{
  "train_examples": 184686,
  "hop_length": 160,
  "input": "log_mel",
  "spec_augment": false,
  "num_labels": 36,
  "residual_init": "none",
  "lr": 0.0062,
  "momentum": 0.85,
  "orthogonalizer": "newton_schulz_5",
  "batch_size": 64,
  "adamw_weight_decay_other_params": 0.05
}
Rows from block 7 of a small multi-label audio tagger, named by matrix and row number. Rows with one number belong to one channel. Each number is 50 + 15 x the weight over its row's rms, rounded and kept within 0 to 99. All counts start at 0.
After each channel's rows are labels from the 100 clips, of 14976, where the channel reaches its largest size: "top examples" is what is common among them. Only what is clearly more common there than usual is listed. The data: single notes of musical instruments (NSynth). In brackets: how many of the 100, against the usual share in percent.
# filt: filter width-3 conv, dilation 4 (model.blocks.7.filt.weight, 320x320x3, each kernel summed), inputs 54-107
# gate: gate width-3 conv, dilation 4 (model.blocks.7.gate.weight, 320x320x3, each kernel summed), inputs 54-107
# out: residual pointwise conv (model.blocks.7.out.weight, 320x320x1, transposed), outputs 54-107

filt.280:68 68 73 35 69 62 63 52 61 29 60 67 37 66 73 44 32 70 31 31 69 43 58 58 59 26 53 57 63 43 65 45 37 65 43 45 53 58 64 59 15 52 50 42 52 00 62 38 40 59 46 69 38 62
gate.280:28 39 55 40 52 37 73 44 58 68 77 46 39 44 44 46 48 24 54 16 54 52 66 40 75 73 36 56 61 56 44 35 49 56 11 74 61 44 45 46 71 42 62 31 78 40 32 44 55 57 35 45 56 74
out.280:43 13 45 46 45 43 65 54 49 35 47 21 60 43 22 54 55 42 43 38 28 57 43 53 65 83 52 65 48 42 35 31 42 13 26 22 38 51 59 71 37 51 31 61 67 61 52 51 36 55 49 76 63 67
top examples: octave 3 (41 vs 17); organ (30 vs 11.8)

filt.68:12 71 54 62 41 47 43 60 54 34 40 47 32 62 38 55 48 55 50 56 61 35 55 67 46 51 66 42 48 42 47 53 42 61 88 18 48 42 44 98 46 48 43 52 12 67 47 56 22 53 44 56 43 69
gate.68:46 45 18 31 66 20 38 61 50 67 49 45 56 77 52 62 33 45 45 60 26 54 64 31 75 49 41 79 42 30 74 54 45 39 35 72 57 39 52 59 39 48 79 66 41 20 22 37 22 74 39 53 64 75
out.68:67 66 45 61 52 64 53 51 43 34 32 63 51 56 37 75 28 56 52 55 51 25 48 42 48 60 50 67 54 30 30 66 58 73 58 65 64 58 56 63 49 82 22 37 78 51 58 45 80 61 69 48 50 55
top examples: octave 1 (39 vs 12.1); guitar (32 vs 13.1)

filt.59:32 56 49 35 27 38 43 41 60 53 49 00 49 59 44 57 37 56 49 45 74 56 33 42 31 73 58 58 61 46 56 51 58 68 59 52 70 73 50 38 52 71 86 40 41 30 61 52 34 73 54 39 51 48
gate.59:61 40 62 53 55 72 48 50 71 24 35 32 37 88 63 77 67 45 43 26 67 39 42 41 73 53 34 55 60 30 73 33 56 55 86 74 65 51 87 21 59 20 78 21 37 30 57 67 71 84 22 34 41 27
out.59:51 28 68 50 51 27 60 41 36 63 52 36 49 41 63 81 34 71 64 66 60 52 27 61 61 57 52 20 58 46 51 34 58 72 48 68 77 65 36 54 21 49 43 54 62 65 42 40 60 50 46 48 38 47
top examples: octave 1 (48 vs 12.1); octave 2 (39 vs 14.2)

filt.276:54 74 28 71 21 56 33 59 58 48 52 57 47 54 46 26 69 25 65 44 58 46 45 60 34 56 25 20 76 64 42 47 78 58 79 74 83 42 62 68 54 54 37 45 60 75 60 47 49 84 71 45 45 44
gate.276:84 60 64 63 58 24 64 56 48 62 50 48 50 41 51 53 54 59 70 72 57 38 62 41 56 47 58 53 37 63 43 50 38 64 63 47 33 45 58 37 29 36 55 48 75 66 65 44 55 54 56 32 69 69
out.276:56 80 70 57 21 45 39 31 72 49 21 39 29 66 40 63 31 41 34 75 55 30 46 40 63 26 31 68 44 38 43 24 37 54 41 55 58 42 28 39 63 48 53 36 33 64 37 51 49 38 35 45 50 48
top examples: electronic (69 vs 36.4); organ (56 vs 11.8)

filt.19:54 32 58 59 52 47 27 29 37 29 42 53 58 36 53 57 51 52 54 53 60 66 43 70 74 73 59 32 39 68 65 61 79 12 44 50 32 52 69 58 27 37 52 08 55 42 43 45 52 42 48 69 42 48
gate.19:34 60 39 58 64 76 48 66 46 34 69 30 51 28 34 60 38 72 60 53 48 37 50 46 86 38 51 63 80 38 59 24 16 67 56 77 24 30 49 50 59 24 71 57 87 85 45 67 32 93 51 46 76 60
out.19:51 55 60 28 58 28 57 61 48 47 56 39 69 54 44 65 43 41 35 48 25 49 55 48 36 78 52 68 26 66 69 70 72 49 58 54 45 65 17 45 61 56 65 31 70 51 54 48 46 61 44 61 38 65
top examples: organ (29 vs 11.8); pitch class E (28 vs 8.2)

filt.297:61 79 68 76 71 64 62 65 55 19 42 81 50 56 41 47 28 39 40 60 60 37 53 46 77 88 76 63 55 42 12 52 63 63 57 30 75 56 30 82 64 58 49 50 58 41 61 38 73 66 57 46 29 42
gate.297:56 52 45 51 59 49 43 65 66 41 63 72 12 61 50 39 41 55 62 42 67 39 25 53 67 52 30 43 16 48 35 42 42 46 39 57 74 74 75 29 48 25 57 54 43 35 45 60 51 57 45 62 59 68
out.297:70 48 54 63 40 49 51 66 35 36 65 27 48 31 46 42 60 77 65 33 65 72 25 53 49 28 56 52 41 52 34 57 50 30 69 48 44 40 48 56 61 60 60 61 75 85 43 33 54 30 73 48 57 38
top examples: octave 2 (34 vs 14.2)

filt.14:30 60 45 45 33 39 54 54 54 46 73 40 68 53 27 56 48 50 26 58 27 59 44 62 68 35 48 83 45 36 62 34 60 49 59 50 41 52 32 56 39 77 92 62 05 68 45 67 30 61 43 67 73 23
gate.14:66 56 61 57 43 49 22 66 50 40 38 34 53 52 45 50 43 44 48 54 49 39 56 20 47 78 17 51 29 48 27 50 50 44 83 25 50 21 42 77 62 47 61 53 62 47 70 66 66 63 37 45 54 14
out.14:53 75 68 41 53 52 56 54 46 31 59 55 40 37 42 43 51 70 60 41 40 45 27 76 27 38 55 51 71 26 68 57 31 44 82 67 80 37 57 57 34 62 48 46 55 29 35 43 43 38 48 49 63 47
top examples: organ (51 vs 11.8); octave 3 (40 vs 17)

filt.211:39 56 34 45 45 46 59 55 21 44 74 51 36 50 58 37 64 37 52 65 60 51 58 76 45 16 54 59 38 49 41 21 28 25 75 61 60 66 44 66 43 30 46 46 18 72 79 59 37 38 44 38 65 40
gate.211:54 41 47 29 65 57 31 53 65 55 54 54 63 50 47 58 46 62 72 20 27 36 61 44 62 56 47 48 56 48 60 51 37 45 40 65 63 36 64 20 62 50 25 63 55 30 70 38 35 73 44 44 41 50
out.211:70 38 72 51 54 26 30 41 50 57 22 68 55 63 67 52 45 49 48 63 30 45 53 46 31 60 62 51 46 52 44 46 42 39 44 36 66 50 60 58 44 42 56 69 53 84 44 58 60 34 43 42 40 68
top examples: electronic (71 vs 36.4)

filt.5:43 53 40 39 53 62 57 72 41 51 37 63 61 46 66 71 61 83 41 71 69 50 39 27 38 68 35 36 48 53 32 66 62 50 53 42 83 46 65 63 79 46 27 53 27 48 66 18 72 43 81 34 41 42
gate.5:37 24 58 49 45 49 31 46 43 49 50 10 62 34 28 37 51 55 80 37 75 61 51 57 59 67 43 28 69 16 36 75 54 34 41 41 56 67 62 71 73 47 44 40 36 65 43 90 80 60 36 42 51 29
out.5:44 50 15 47 74 73 38 16 35 39 71 41 41 30 44 15 62 46 46 27 63 55 32 25 67 32 59 49 60 65 59 55 47 27 45 63 57 79 31 50 66 45 54 31 59 58 39 69 40 63 37 31 44 58
top examples: octave 3 (40 vs 17); guitar (31 vs 13.1)

filt.257:60 72 64 44 62 68 30 50 46 59 35 58 59 50 46 61 87 38 34 40 43 43 38 45 50 68 60 35 42 48 74 29 47 53 78 31 45 52 50 49 41 62 40 62 51 67 48 51 36 52 44 49 81 46
gate.257:47 46 55 48 49 47 23 71 60 79 47 42 58 44 57 25 48 39 56 32 35 51 37 60 38 55 54 73 76 35 51 38 77 49 63 67 73 65 82 26 80 34 32 43 20 61 63 38 17 51 53 38 37 47
out.257:25 14 28 31 45 64 77 35 35 36 24 43 72 26 37 43 68 25 54 57 44 44 17 20 56 46 33 65 34 47 30 57 58 42 25 31 61 38 79 33 53 34 49 54 47 15 51 71 66 66 50 41 42 35
top examples: octave 2 (32 vs 14.2); mallet (31 vs 10.8)

filt.2:51 49 68 68 39 58 51 70 61 65 50 40 75 37 60 55 17 59 34 39 52 52 48 44 50 53 52 33 67 56 27 63 37 44 44 37 64 65 40 53 77 23 30 65 46 83 80 42 59 80 41 33 39 23
gate.2:45 28 56 59 64 53 60 55 54 51 70 34 50 59 99 67 84 77 28 46 46 55 31 24 51 28 36 51 25 38 45 42 49 57 46 42 29 48 51 56 29 82 51 41 71 34 42 47 48 66 48 42 91 39
out.2:53 44 32 72 36 71 56 59 43 47 29 55 33 36 47 56 43 66 49 60 48 30 47 68 57 61 42 35 59 57 68 62 41 30 45 27 54 34 74 43 42 38 52 54 57 32 11 37 40 14 57 44 80 37
top examples: octave 2 (34 vs 14.2); organ (32 vs 11.8)

filt.62:17 50 56 69 78 37 94 67 65 59 70 42 30 65 70 52 39 39 52 27 64 36 45 67 55 61 19 45 71 29 48 45 49 38 43 54 55 39 44 35 32 62 40 42 70 58 57 60 53 64 31 40 45 54
gate.62:56 61 24 62 81 70 50 36 46 60 78 64 35 44 55 73 73 37 63 33 43 42 24 43 60 68 40 33 73 78 78 52 55 52 69 40 55 47 63 58 48 24 47 53 76 40 57 63 75 15 21 42 82 67
out.62:44 70 36 68 30 28 29 37 70 62 59 49 36 40 51 53 75 49 47 58 54 63 54 45 79 38 47 43 45 26 08 38 40 77 19 62 70 52 83 59 35 71 34 22 66 69 53 46 36 77 32 54 45 45
top examples: pitch class G (53 vs 7.8); octave 6 (52 vs 11.7); note: G6 (35 vs 0.9); string (34 vs 6.4)

filt.118:54 28 75 43 60 65 40 63 57 32 54 22 62 46 50 57 39 74 53 08 27 56 50 64 57 40 51 49 54 44 40 86 70 57 37 58 23 44 35 24 34 28 57 63 50 43 48 55 24 50 63 59 58 54
gate.118:57 90 59 50 58 35 49 24 49 34 49 35 29 40 22 41 58 60 61 41 71 59 49 60 69 51 64 48 67 54 46 51 57 64 49 80 55 40 30 51 47 36 65 69 53 76 63 68 23 71 43 37 47 59
out.118:42 51 72 62 90 25 41 73 73 53 37 61 77 47 69 34 37 56 24 61 21 53 58 50 25 42 42 48 79 53 70 41 36 52 86 69 53 83 53 62 57 50 48 53 39 75 55 31 57 65 66 62 39 46
top examples: electronic (98 vs 36.4); organ (97 vs 11.8); pitch class B (27 vs 8.6)

filt.31:62 52 24 58 36 48 54 62 64 36 59 37 38 57 70 43 37 31 50 66 60 54 57 78 53 47 74 42 50 40 69 48 47 80 66 59 72 17 11 36 61 56 56 65 82 41 33 47 56 34 54 36 62 42
gate.31:68 32 55 53 83 73 45 53 28 59 54 56 82 43 59 28 52 44 56 38 21 48 48 41 56 42 50 63 61 51 38 43 31 24 42 51 51 70 36 60 59 46 66 39 49 49 34 31 44 38 66 35 28 55
out.31:43 22 38 34 48 42 55 62 31 36 55 57 35 43 57 50 20 56 49 32 41 54 53 67 38 59 30 40 62 25 28 59 54 59 58 33 77 30 34 38 12 51 54 24 42 65 71 58 86 33 50 68 71 64
top examples: bass (54 vs 21.8)

filt.278:55 80 70 38 52 37 60 29 38 40 37 47 48 45 19 45 25 55 51 69 41 43 41 63 68 38 56 61 75 43 38 49 24 29 49 55 43 30 41 33 45 64 36 43 51 38 55 41 61 27 72 34 27 32
gate.278:53 34 67 29 73 46 45 68 45 52 33 59 47 34 48 74 27 77 46 56 63 69 48 53 55 48 48 57 50 56 65 30 25 53 26 59 65 46 36 56 35 53 33 24 66 38 38 74 99 64 57 54 57 38
out.278:39 58 73 49 26 63 59 60 58 73 44 63 49 42 63 52 48 32 73 64 47 57 73 58 88 19 65 47 46 30 78 57 77 58 63 34 64 45 63 51 49 52 42 49 30 48 55 56 58 53 43 46 64 51
top examples: electronic (78 vs 36.4); organ (58 vs 11.8)

filt.70:49 57 66 51 40 23 56 47 71 36 34 61 68 48 30 56 48 48 43 67 56 19 84 44 45 28 55 46 34 45 38 55 80 46 49 55 35 52 65 61 61 58 54 40 53 27 54 41 68 68 24 34 43 75
gate.70:43 26 55 45 56 62 29 33 26 31 67 67 44 87 82 26 59 46 38 52 33 44 41 63 38 63 61 53 63 22 39 65 49 63 34 68 64 22 57 62 40 51 35 62 24 61 49 47 44 47 48 30 47 58
out.70:27 43 42 31 48 42 25 58 39 35 71 36 49 28 78 35 50 29 49 57 36 76 69 60 44 22 41 48 47 42 55 49 70 57 59 56 49 42 44 40 65 68 47 26 68 33 58 23 50 50 52 59 70 52
top examples: bass (54 vs 21.8); octave 1 (51 vs 12.1)

filt.121:51 68 93 37 35 57 45 46 36 50 53 45 55 49 59 53 31 43 66 34 40 33 40 64 48 64 48 47 33 37 24 35 41 74 23 47 46 26 45 51 59 60 39 42 73 53 62 39 55 40 47 51 37 15
gate.121:55 59 31 31 45 47 60 12 75 56 54 39 52 28 31 54 58 45 68 62 60 30 34 43 73 34 22 65 56 62 56 56 70 56 38 27 44 19 36 56 61 34 67 45 72 43 58 56 40 32 54 64 77 53
out.121:81 71 36 71 63 52 65 52 30 39 70 46 48 49 47 40 80 36 38 71 37 48 57 41 39 63 21 78 00 35 34 44 53 43 65 42 62 31 37 56 35 56 61 52 68 38 43 30 69 55 34 65 48 28
top examples: octave 3 (39 vs 17)

filt.247:41 52 54 49 61 48 22 37 67 35 46 53 52 13 32 11 39 52 48 23 70 33 64 62 48 50 33 48 32 41 31 40 39 45 50 57 27 61 59 16 44 35 35 65 35 31 54 50 68 54 62 44 66 47
gate.247:58 46 40 48 33 34 66 31 62 51 37 32 47 56 43 49 58 69 60 55 71 66 59 74 45 67 68 37 43 66 31 47 37 67 55 59 40 89 61 56 40 41 78 38 75 42 58 53 33 28 57 39 35 46
out.247:54 57 68 60 59 41 67 37 72 65 58 29 46 37 64 44 28 34 47 27 89 64 72 58 46 16 50 61 43 47 45 33 44 62 29 64 61 48 42 49 53 50 44 37 62 27 56 75 63 35 47 30 63 28
top examples: octave 3 (94 vs 17); organ (29 vs 11.8)

filt.147:47 24 32 37 52 54 26 46 60 53 52 18 33 32 37 56 63 59 68 59 71 49 59 65 49 55 67 48 69 66 60 23 48 59 38 37 40 75 34 46 47 42 58 50 42 44 43 76 56 27 30 27 26 39
gate.147:56 56 60 40 80 22 49 27 29 49 57 41 76 44 73 48 50 58 72 67 48 41 30 21 37 69 49 31 67 48 53 59 39 33 45 40 67 42 66 60 84 41 63 48 50 39 49 34 55 64 44 66 50 41
out.147:51 39 54 25 54 22 56 40 58 46 76 53 40 58 64 40 51 42 24 73 57 57 40 37 23 54 48 45 20 55 36 48 62 73 67 36 61 67 42 51 57 44 43 19 63 39 45 63 85 61 68 66 41 38
top examples: bass (44 vs 21.8); octave 1 (29 vs 12.1)

filt.243:59 47 53 51 46 51 62 58 32 62 75 27 32 50 75 54 56 36 27 43 83 36 66 63 45 66 37 35 44 52 54 81 62 61 52 77 43 27 19 66 41 47 36 54 38 32 80 49 66 37 48 57 46 46
gate.243:25 37 36 65 17 66 21 45 30 56 66 51 29 37 25 58 45 57 75 18 85 38 64 31 61 41 55 41 46 38 52 59 48 53 50 62 20 77 23 20 61 34 51 66 57 55 15 41 59 51 60 54 60 62
out.243:37 62 34 31 68 37 35 60 33 54 65 46 64 24 56 41 63 71 31 59 68 43 44 49 39 58 62 33 71 60 52 24 51 64 42 42 44 39 36 31 72 40 65 50 68 45 52 78 34 66 61 12 37 39
top examples: octave 2 (42 vs 14.2)

filt.198:04 61 48 52 63 55 59 35 74 49 43 72 65 51 58 77 70 55 21 78 55 34 66 43 44 51 60 61 12 48 67 58 36 65 68 72 71 80 50 57 45 43 70 63 49 50 48 56 66 61 51 31 30 73
gate.198:61 54 52 58 53 45 63 53 55 40 43 46 51 69 58 54 31 67 76 36 53 60 58 51 32 63 58 39 21 45 56 37 48 54 41 66 40 36 80 09 31 52 57 22 61 56 42 82 62 47 60 57 64 40
out.198:52 68 91 43 60 53 57 79 45 78 36 00 78 31 75 64 60 66 58 48 41 32 46 39 51 44 56 34 45 46 48 68 50 40 77 08 49 52 26 71 49 65 39 56 24 41 20 70 64 45 45 61 45 15
top examples: octave 2 (33 vs 14.2)

filt.103:42 63 55 39 36 53 65 38 72 37 57 33 54 47 73 57 40 41 37 55 59 49 48 91 62 41 42 63 61 45 46 37 16 59 52 48 48 60 47 49 74 23 75 37 51 68 53 71 35 54 61 39 49 48
gate.103:78 39 16 41 19 38 50 46 49 27 54 53 33 49 60 49 48 56 64 61 64 44 45 63 47 54 49 56 32 65 58 62 54 41 44 76 53 49 39 37 44 25 59 69 58 33 30 51 63 32 54 65 42 57
out.103:61 56 39 39 20 66 46 23 30 40 42 56 70 44 44 50 26 53 52 62 39 55 35 72 72 42 18 50 54 39 35 48 68 37 33 54 63 39 31 42 29 40 38 60 50 54 44 69 80 41 18 66 84 31
top examples: bass (47 vs 21.8); octave 1 (36 vs 12.1)

filt.57:40 31 72 34 52 37 44 45 50 40 55 33 49 47 70 62 22 63 53 58 43 67 49 63 41 83 38 41 66 56 59 60 46 47 43 45 35 63 38 38 45 38 60 36 39 40 49 37 64 70 67 64 34 59
gate.57:56 33 53 53 62 74 44 61 31 32 58 61 55 38 41 23 38 50 58 62 48 65 44 52 48 46 56 18 50 62 59 79 54 62 49 69 28 53 68 66 49 30 39 67 39 40 58 58 59 26 52 39 79 65
out.57:42 54 56 56 45 37 38 52 38 71 45 41 35 56 75 37 55 45 37 29 59 58 74 55 45 50 61 52 61 29 29 50 71 46 36 44 66 41 60 56 53 55 39 39 50 47 22 54 44 49 62 37 20 54
top examples: pitch class G (46 vs 7.8); instrument family: organ (30 vs 11.8); pitch class G# (27 vs 8.2)

filt.81:34 39 43 52 49 54 46 76 53 43 30 68 55 66 55 40 41 60 25 49 23 60 38 52 78 42 58 43 49 42 42 83 37 46 45 43 63 99 57 48 43 61 13 70 39 52 22 43 59 66 60 54 46 49
gate.81:34 32 44 47 28 35 73 37 69 56 72 55 57 61 46 77 26 55 58 53 53 65 61 60 77 45 57 36 51 70 56 58 49 44 56 63 36 87 34 58 75 40 11 76 58 38 81 42 48 52 29 13 58 31
out.81:76 58 71 60 40 38 66 40 53 52 59 48 68 50 61 41 40 55 31 56 78 73 53 53 51 41 30 30 54 48 48 25 73 17 54 70 53 41 63 53 45 34 62 54 67 52 43 59 37 48 63 54 13 56
top examples: bass (63 vs 21.8)

filt.216:50 40 56 46 63 66 51 10 48 55 56 52 54 53 46 39 36 59 56 53 28 18 49 39 67 26 47 20 34 62 59 36 28 42 47 20 42 49 14 57 76 68 34 48 33 54 58 27 42 54 44 54 54 39
gate.216:15 46 45 45 47 66 35 42 45 46 80 55 81 45 51 65 67 53 63 48 69 78 41 77 49 19 65 62 55 56 53 66 59 22 37 49 35 54 68 38 56 47 25 35 27 41 45 54 37 68 55 13 42 43
out.216:46 29 55 37 37 60 29 46 54 58 37 64 50 38 15 54 48 01 36 33 68 49 59 70 44 63 58 63 54 24 57 31 56 35 23 49 61 56 58 57 64 61 19 32 26 61 55 37 43 42 57 03 35 52
top examples: guitar (42 vs 13.1); octave 7 (40 vs 7.9)

filt.203:53 27 51 51 60 52 61 46 57 41 64 72 48 62 44 32 55 44 51 50 28 63 49 56 41 49 54 82 75 72 50 61 69 52 65 53 62 53 65 68 55 61 39 60 43 62 23 64 31 36 59 28 95 39
gate.203:42 08 31 58 31 43 55 41 48 50 68 37 23 59 60 36 42 42 64 66 64 62 39 70 87 61 41 62 70 56 56 50 61 41 60 21 46 59 37 50 72 32 26 34 36 54 44 40 36 58 56 34 30 40
out.203:52 65 54 75 37 36 54 54 74 44 59 26 65 67 57 55 56 42 36 67 51 57 45 78 51 53 50 60 51 54 22 41 45 70 56 61 54 42 30 70 70 26 48 82 23 48 58 52 46 48 24 76 33 54
top examples: electronic (68 vs 36.4); organ (41 vs 11.8); pitch class D# (26 vs 8.3)

filt.194:53 46 56 54 42 71 42 68 59 70 29 60 67 46 93 82 61 40 66 21 34 57 78 60 55 23 59 70 68 39 36 61 30 48 70 20 50 50 62 59 48 37 64 40 65 43 64 67 48 50 47 66 56 73
gate.194:69 60 34 74 60 51 34 65 59 27 20 42 43 53 74 19 38 42 24 46 70 47 62 50 45 54 59 58 46 49 63 58 31 73 62 39 15 60 70 66 39 23 18 23 43 63 34 48 47 33 53 62 45 33
out.194:53 42 38 57 60 52 61 38 59 37 50 42 38 54 44 35 46 62 64 78 20 42 42 55 59 35 18 53 49 76 57 48 63 31 37 57 75 51 58 35 58 46 65 62 37 49 47 64 55 39 37 57 45 32
top examples: pitch class G (25 vs 7.8)

filt.229:21 61 31 69 21 47 56 20 24 82 44 43 44 84 88 67 62 37 35 61 45 46 50 44 53 28 68 47 67 74 36 59 51 56 38 50 20 48 54 75 69 43 74 68 50 54 74 50 22 40 49 25 48 88
gate.229:51 10 44 28 63 28 41 48 38 69 67 69 24 50 67 63 48 39 59 42 59 60 53 48 74 51 46 74 44 53 49 54 52 43 36 43 44 46 50 69 44 30 63 21 33 49 68 74 48 51 43 42 70 25
out.229:17 50 47 99 62 36 34 46 49 27 53 85 39 55 56 61 39 43 47 56 75 49 71 56 66 35 45 43 67 22 53 17 67 42 28 78 54 52 55 58 31 57 51 62 64 53 37 67 55 38 32 65 37 44
top examples: octave 5 (35 vs 16.2)

filt.80:79 73 70 64 45 54 13 52 23 48 48 39 64 52 56 19 58 30 43 50 47 65 35 92 55 56 57 64 55 42 27 62 43 61 57 48 36 26 25 49 49 54 52 60 61 71 76 78 42 80 76 61 65 57
gate.80:75 57 59 44 40 23 44 46 62 40 51 61 56 16 70 49 51 62 95 41 29 47 50 53 57 70 51 51 45 36 56 25 38 53 47 69 64 24 55 26 56 37 44 68 52 26 54 32 69 45 37 35 64 51
out.80:57 40 35 43 42 54 51 41 44 53 46 72 47 50 43 53 56 58 66 37 34 59 51 55 32 24 44 34 59 50 46 28 51 37 20 75 56 46 56 41 60 43 52 51 65 37 53 36 79 25 60 44 55 56
top examples: electronic (65 vs 36.4); guitar (41 vs 13.1); octave 5 (35 vs 16.2)

filt.49:43 49 60 34 63 56 77 45 43 68 59 52 33 63 28 45 51 59 61 51 45 86 70 62 57 62 48 71 27 50 27 35 52 68 45 31 41 17 34 62 73 53 52 62 75 86 46 56 58 64 72 55 72 67
gate.49:44 32 45 64 47 44 44 67 31 68 50 61 40 18 34 38 43 60 43 48 60 65 56 61 44 27 48 66 52 54 54 22 09 62 36 83 61 44 14 63 65 70 56 51 38 57 66 47 57 13 57 60 70 43
out.49:64 59 44 60 48 50 65 59 40 09 44 39 58 33 44 32 42 60 47 35 76 19 36 39 69 48 43 83 56 56 36 58 72 51 46 04 65 66 49 74 71 51 44 49 23 35 39 65 43 31 53 57 58 52
top examples: octave 3 (37 vs 17); organ (33 vs 11.8)

filt.171:46 26 37 30 32 77 51 31 61 36 44 28 66 47 39 43 78 35 47 43 38 33 50 65 48 61 49 41 57 68 56 54 76 42 46 60 34 56 66 70 56 25 45 48 61 51 53 33 34 50 43 45 47 56
gate.171:52 53 29 55 47 53 55 55 40 37 76 42 58 31 29 32 36 77 25 70 34 36 68 75 66 62 64 46 43 49 60 50 53 62 38 47 30 69 54 51 60 47 48 45 50 58 63 47 64 27 45 52 63 55
out.171:57 35 61 59 39 35 29 58 46 44 47 67 45 40 50 65 56 47 51 45 34 38 53 37 57 13 38 40 67 74 62 64 23 39 70 55 44 54 56 65 64 51 78 41 63 75 51 20 40 44 51 69 58 43
top examples: guitar (41 vs 13.1); octave 7 (39 vs 7.9)

filt.177:60 38 40 54 56 53 57 36 63 42 58 35 38 30 49 23 69 63 17 44 25 17 66 45 48 42 48 51 63 49 52 55 68 39 62 75 67 52 21 54 63 63 17 46 35 45 47 39 84 50 54 67 40 44
gate.177:91 45 45 72 38 65 59 55 30 65 71 72 43 31 77 44 70 12 56 40 44 27 57 35 48 54 69 53 53 28 73 57 52 50 36 73 35 30 36 47 51 29 44 48 27 43 75 40 38 39 70 57 37 93
out.177:50 41 70 85 46 34 71 38 58 47 32 48 60 61 42 59 32 48 47 65 44 66 66 41 55 71 61 54 50 31 74 37 44 09 78 45 60 75 25 75 58 40 74 54 74 49 37 45 47 54 45 58 62 46
top examples: organ (35 vs 11.8)

filt.191:22 48 47 45 60 69 45 39 38 58 35 71 44 24 34 49 37 35 53 38 52 47 19 70 57 42 46 66 29 44 46 59 37 71 65 53 51 25 49 45 51 43 55 35 27 23 43 57 55 39 49 40 49 79
gate.191:61 36 51 37 43 46 37 36 35 50 41 31 42 50 35 52 75 48 43 18 57 36 69 57 31 53 78 64 25 52 39 42 63 62 53 55 44 43 44 43 39 61 71 52 48 40 72 31 15 29 60 41 44 63
out.191:32 44 56 56 35 54 48 79 21 83 52 35 50 44 53 50 99 49 65 69 46 43 63 32 05 54 39 57 40 35 55 45 52 45 47 32 47 66 52 35 59 50 38 52 57 50 49 45 53 37 71 42 74 44
top examples: organ (29 vs 11.8)

filt.178:37 18 64 62 34 38 41 68 36 69 71 37 52 56 47 63 65 43 54 38 70 51 62 50 54 52 19 62 28 70 49 48 65 59 44 47 62 70 57 56 56 49 53 50 42 53 71 22 50 55 35 71 54 59
gate.178:40 14 61 51 39 25 45 37 32 36 41 71 34 47 68 76 51 72 43 60 68 70 51 53 36 68 69 33 56 48 66 43 36 69 37 21 23 59 56 40 59 46 71 73 50 33 55 33 63 57 69 27 54 67
out.178:40 74 70 55 20 64 50 45 24 40 62 34 42 72 42 42 65 37 54 52 41 39 33 18 34 79 55 70 46 43 34 76 51 44 55 52 48 40 57 52 40 59 33 57 55 64 64 49 63 57 58 25 46 51
top examples: guitar (34 vs 13.1)

filt.67:41 51 59 29 27 57 52 63 49 52 69 38 41 53 49 59 56 45 43 49 51 51 48 45 83 41 49 53 43 47 66 34 46 54 44 63 39 35 51 54 35 56 34 43 34 35 47 56 61 43 32 48 55 53
gate.67:51 53 41 70 56 40 51 45 40 68 54 47 30 17 82 40 30 44 38 38 72 68 40 57 44 65 48 25 47 18 77 26 75 40 58 47 77 58 59 59 35 72 63 40 60 53 52 49 58 32 44 53 49 56
out.67:42 59 59 64 40 59 34 29 55 44 65 54 36 54 28 52 43 58 72 45 55 25 54 52 39 54 42 30 72 91 39 65 68 65 35 66 37 60 72 59 56 47 55 32 50 57 55 69 00 50 44 39 30 47
top examples: organ (30 vs 11.8)

filt.72:43 53 57 57 44 51 59 65 39 55 30 50 59 55 69 43 38 36 56 44 48 48 41 63 45 47 52 60 47 47 26 40 50 51 52 47 45 65 83 55 54 29 41 66 52 55 33 46 51 49 59 62 24 34
gate.72:47 48 51 34 44 54 70 68 57 42 32 99 70 56 52 33 42 44 49 49 30 51 52 31 69 47 54 70 21 33 61 93 69 18 54 42 32 48 22 61 54 39 51 42 79 26 53 35 57 34 76 46 60 41
out.72:31 14 42 64 60 66 53 74 61 55 77 64 21 59 74 28 46 46 36 46 35 43 56 53 72 70 81 43 40 78 59 45 67 60 60 61 60 64 31 50 39 55 64 56 57 79 48 74 24 69 75 36 63 62
top examples: organ (50 vs 11.8)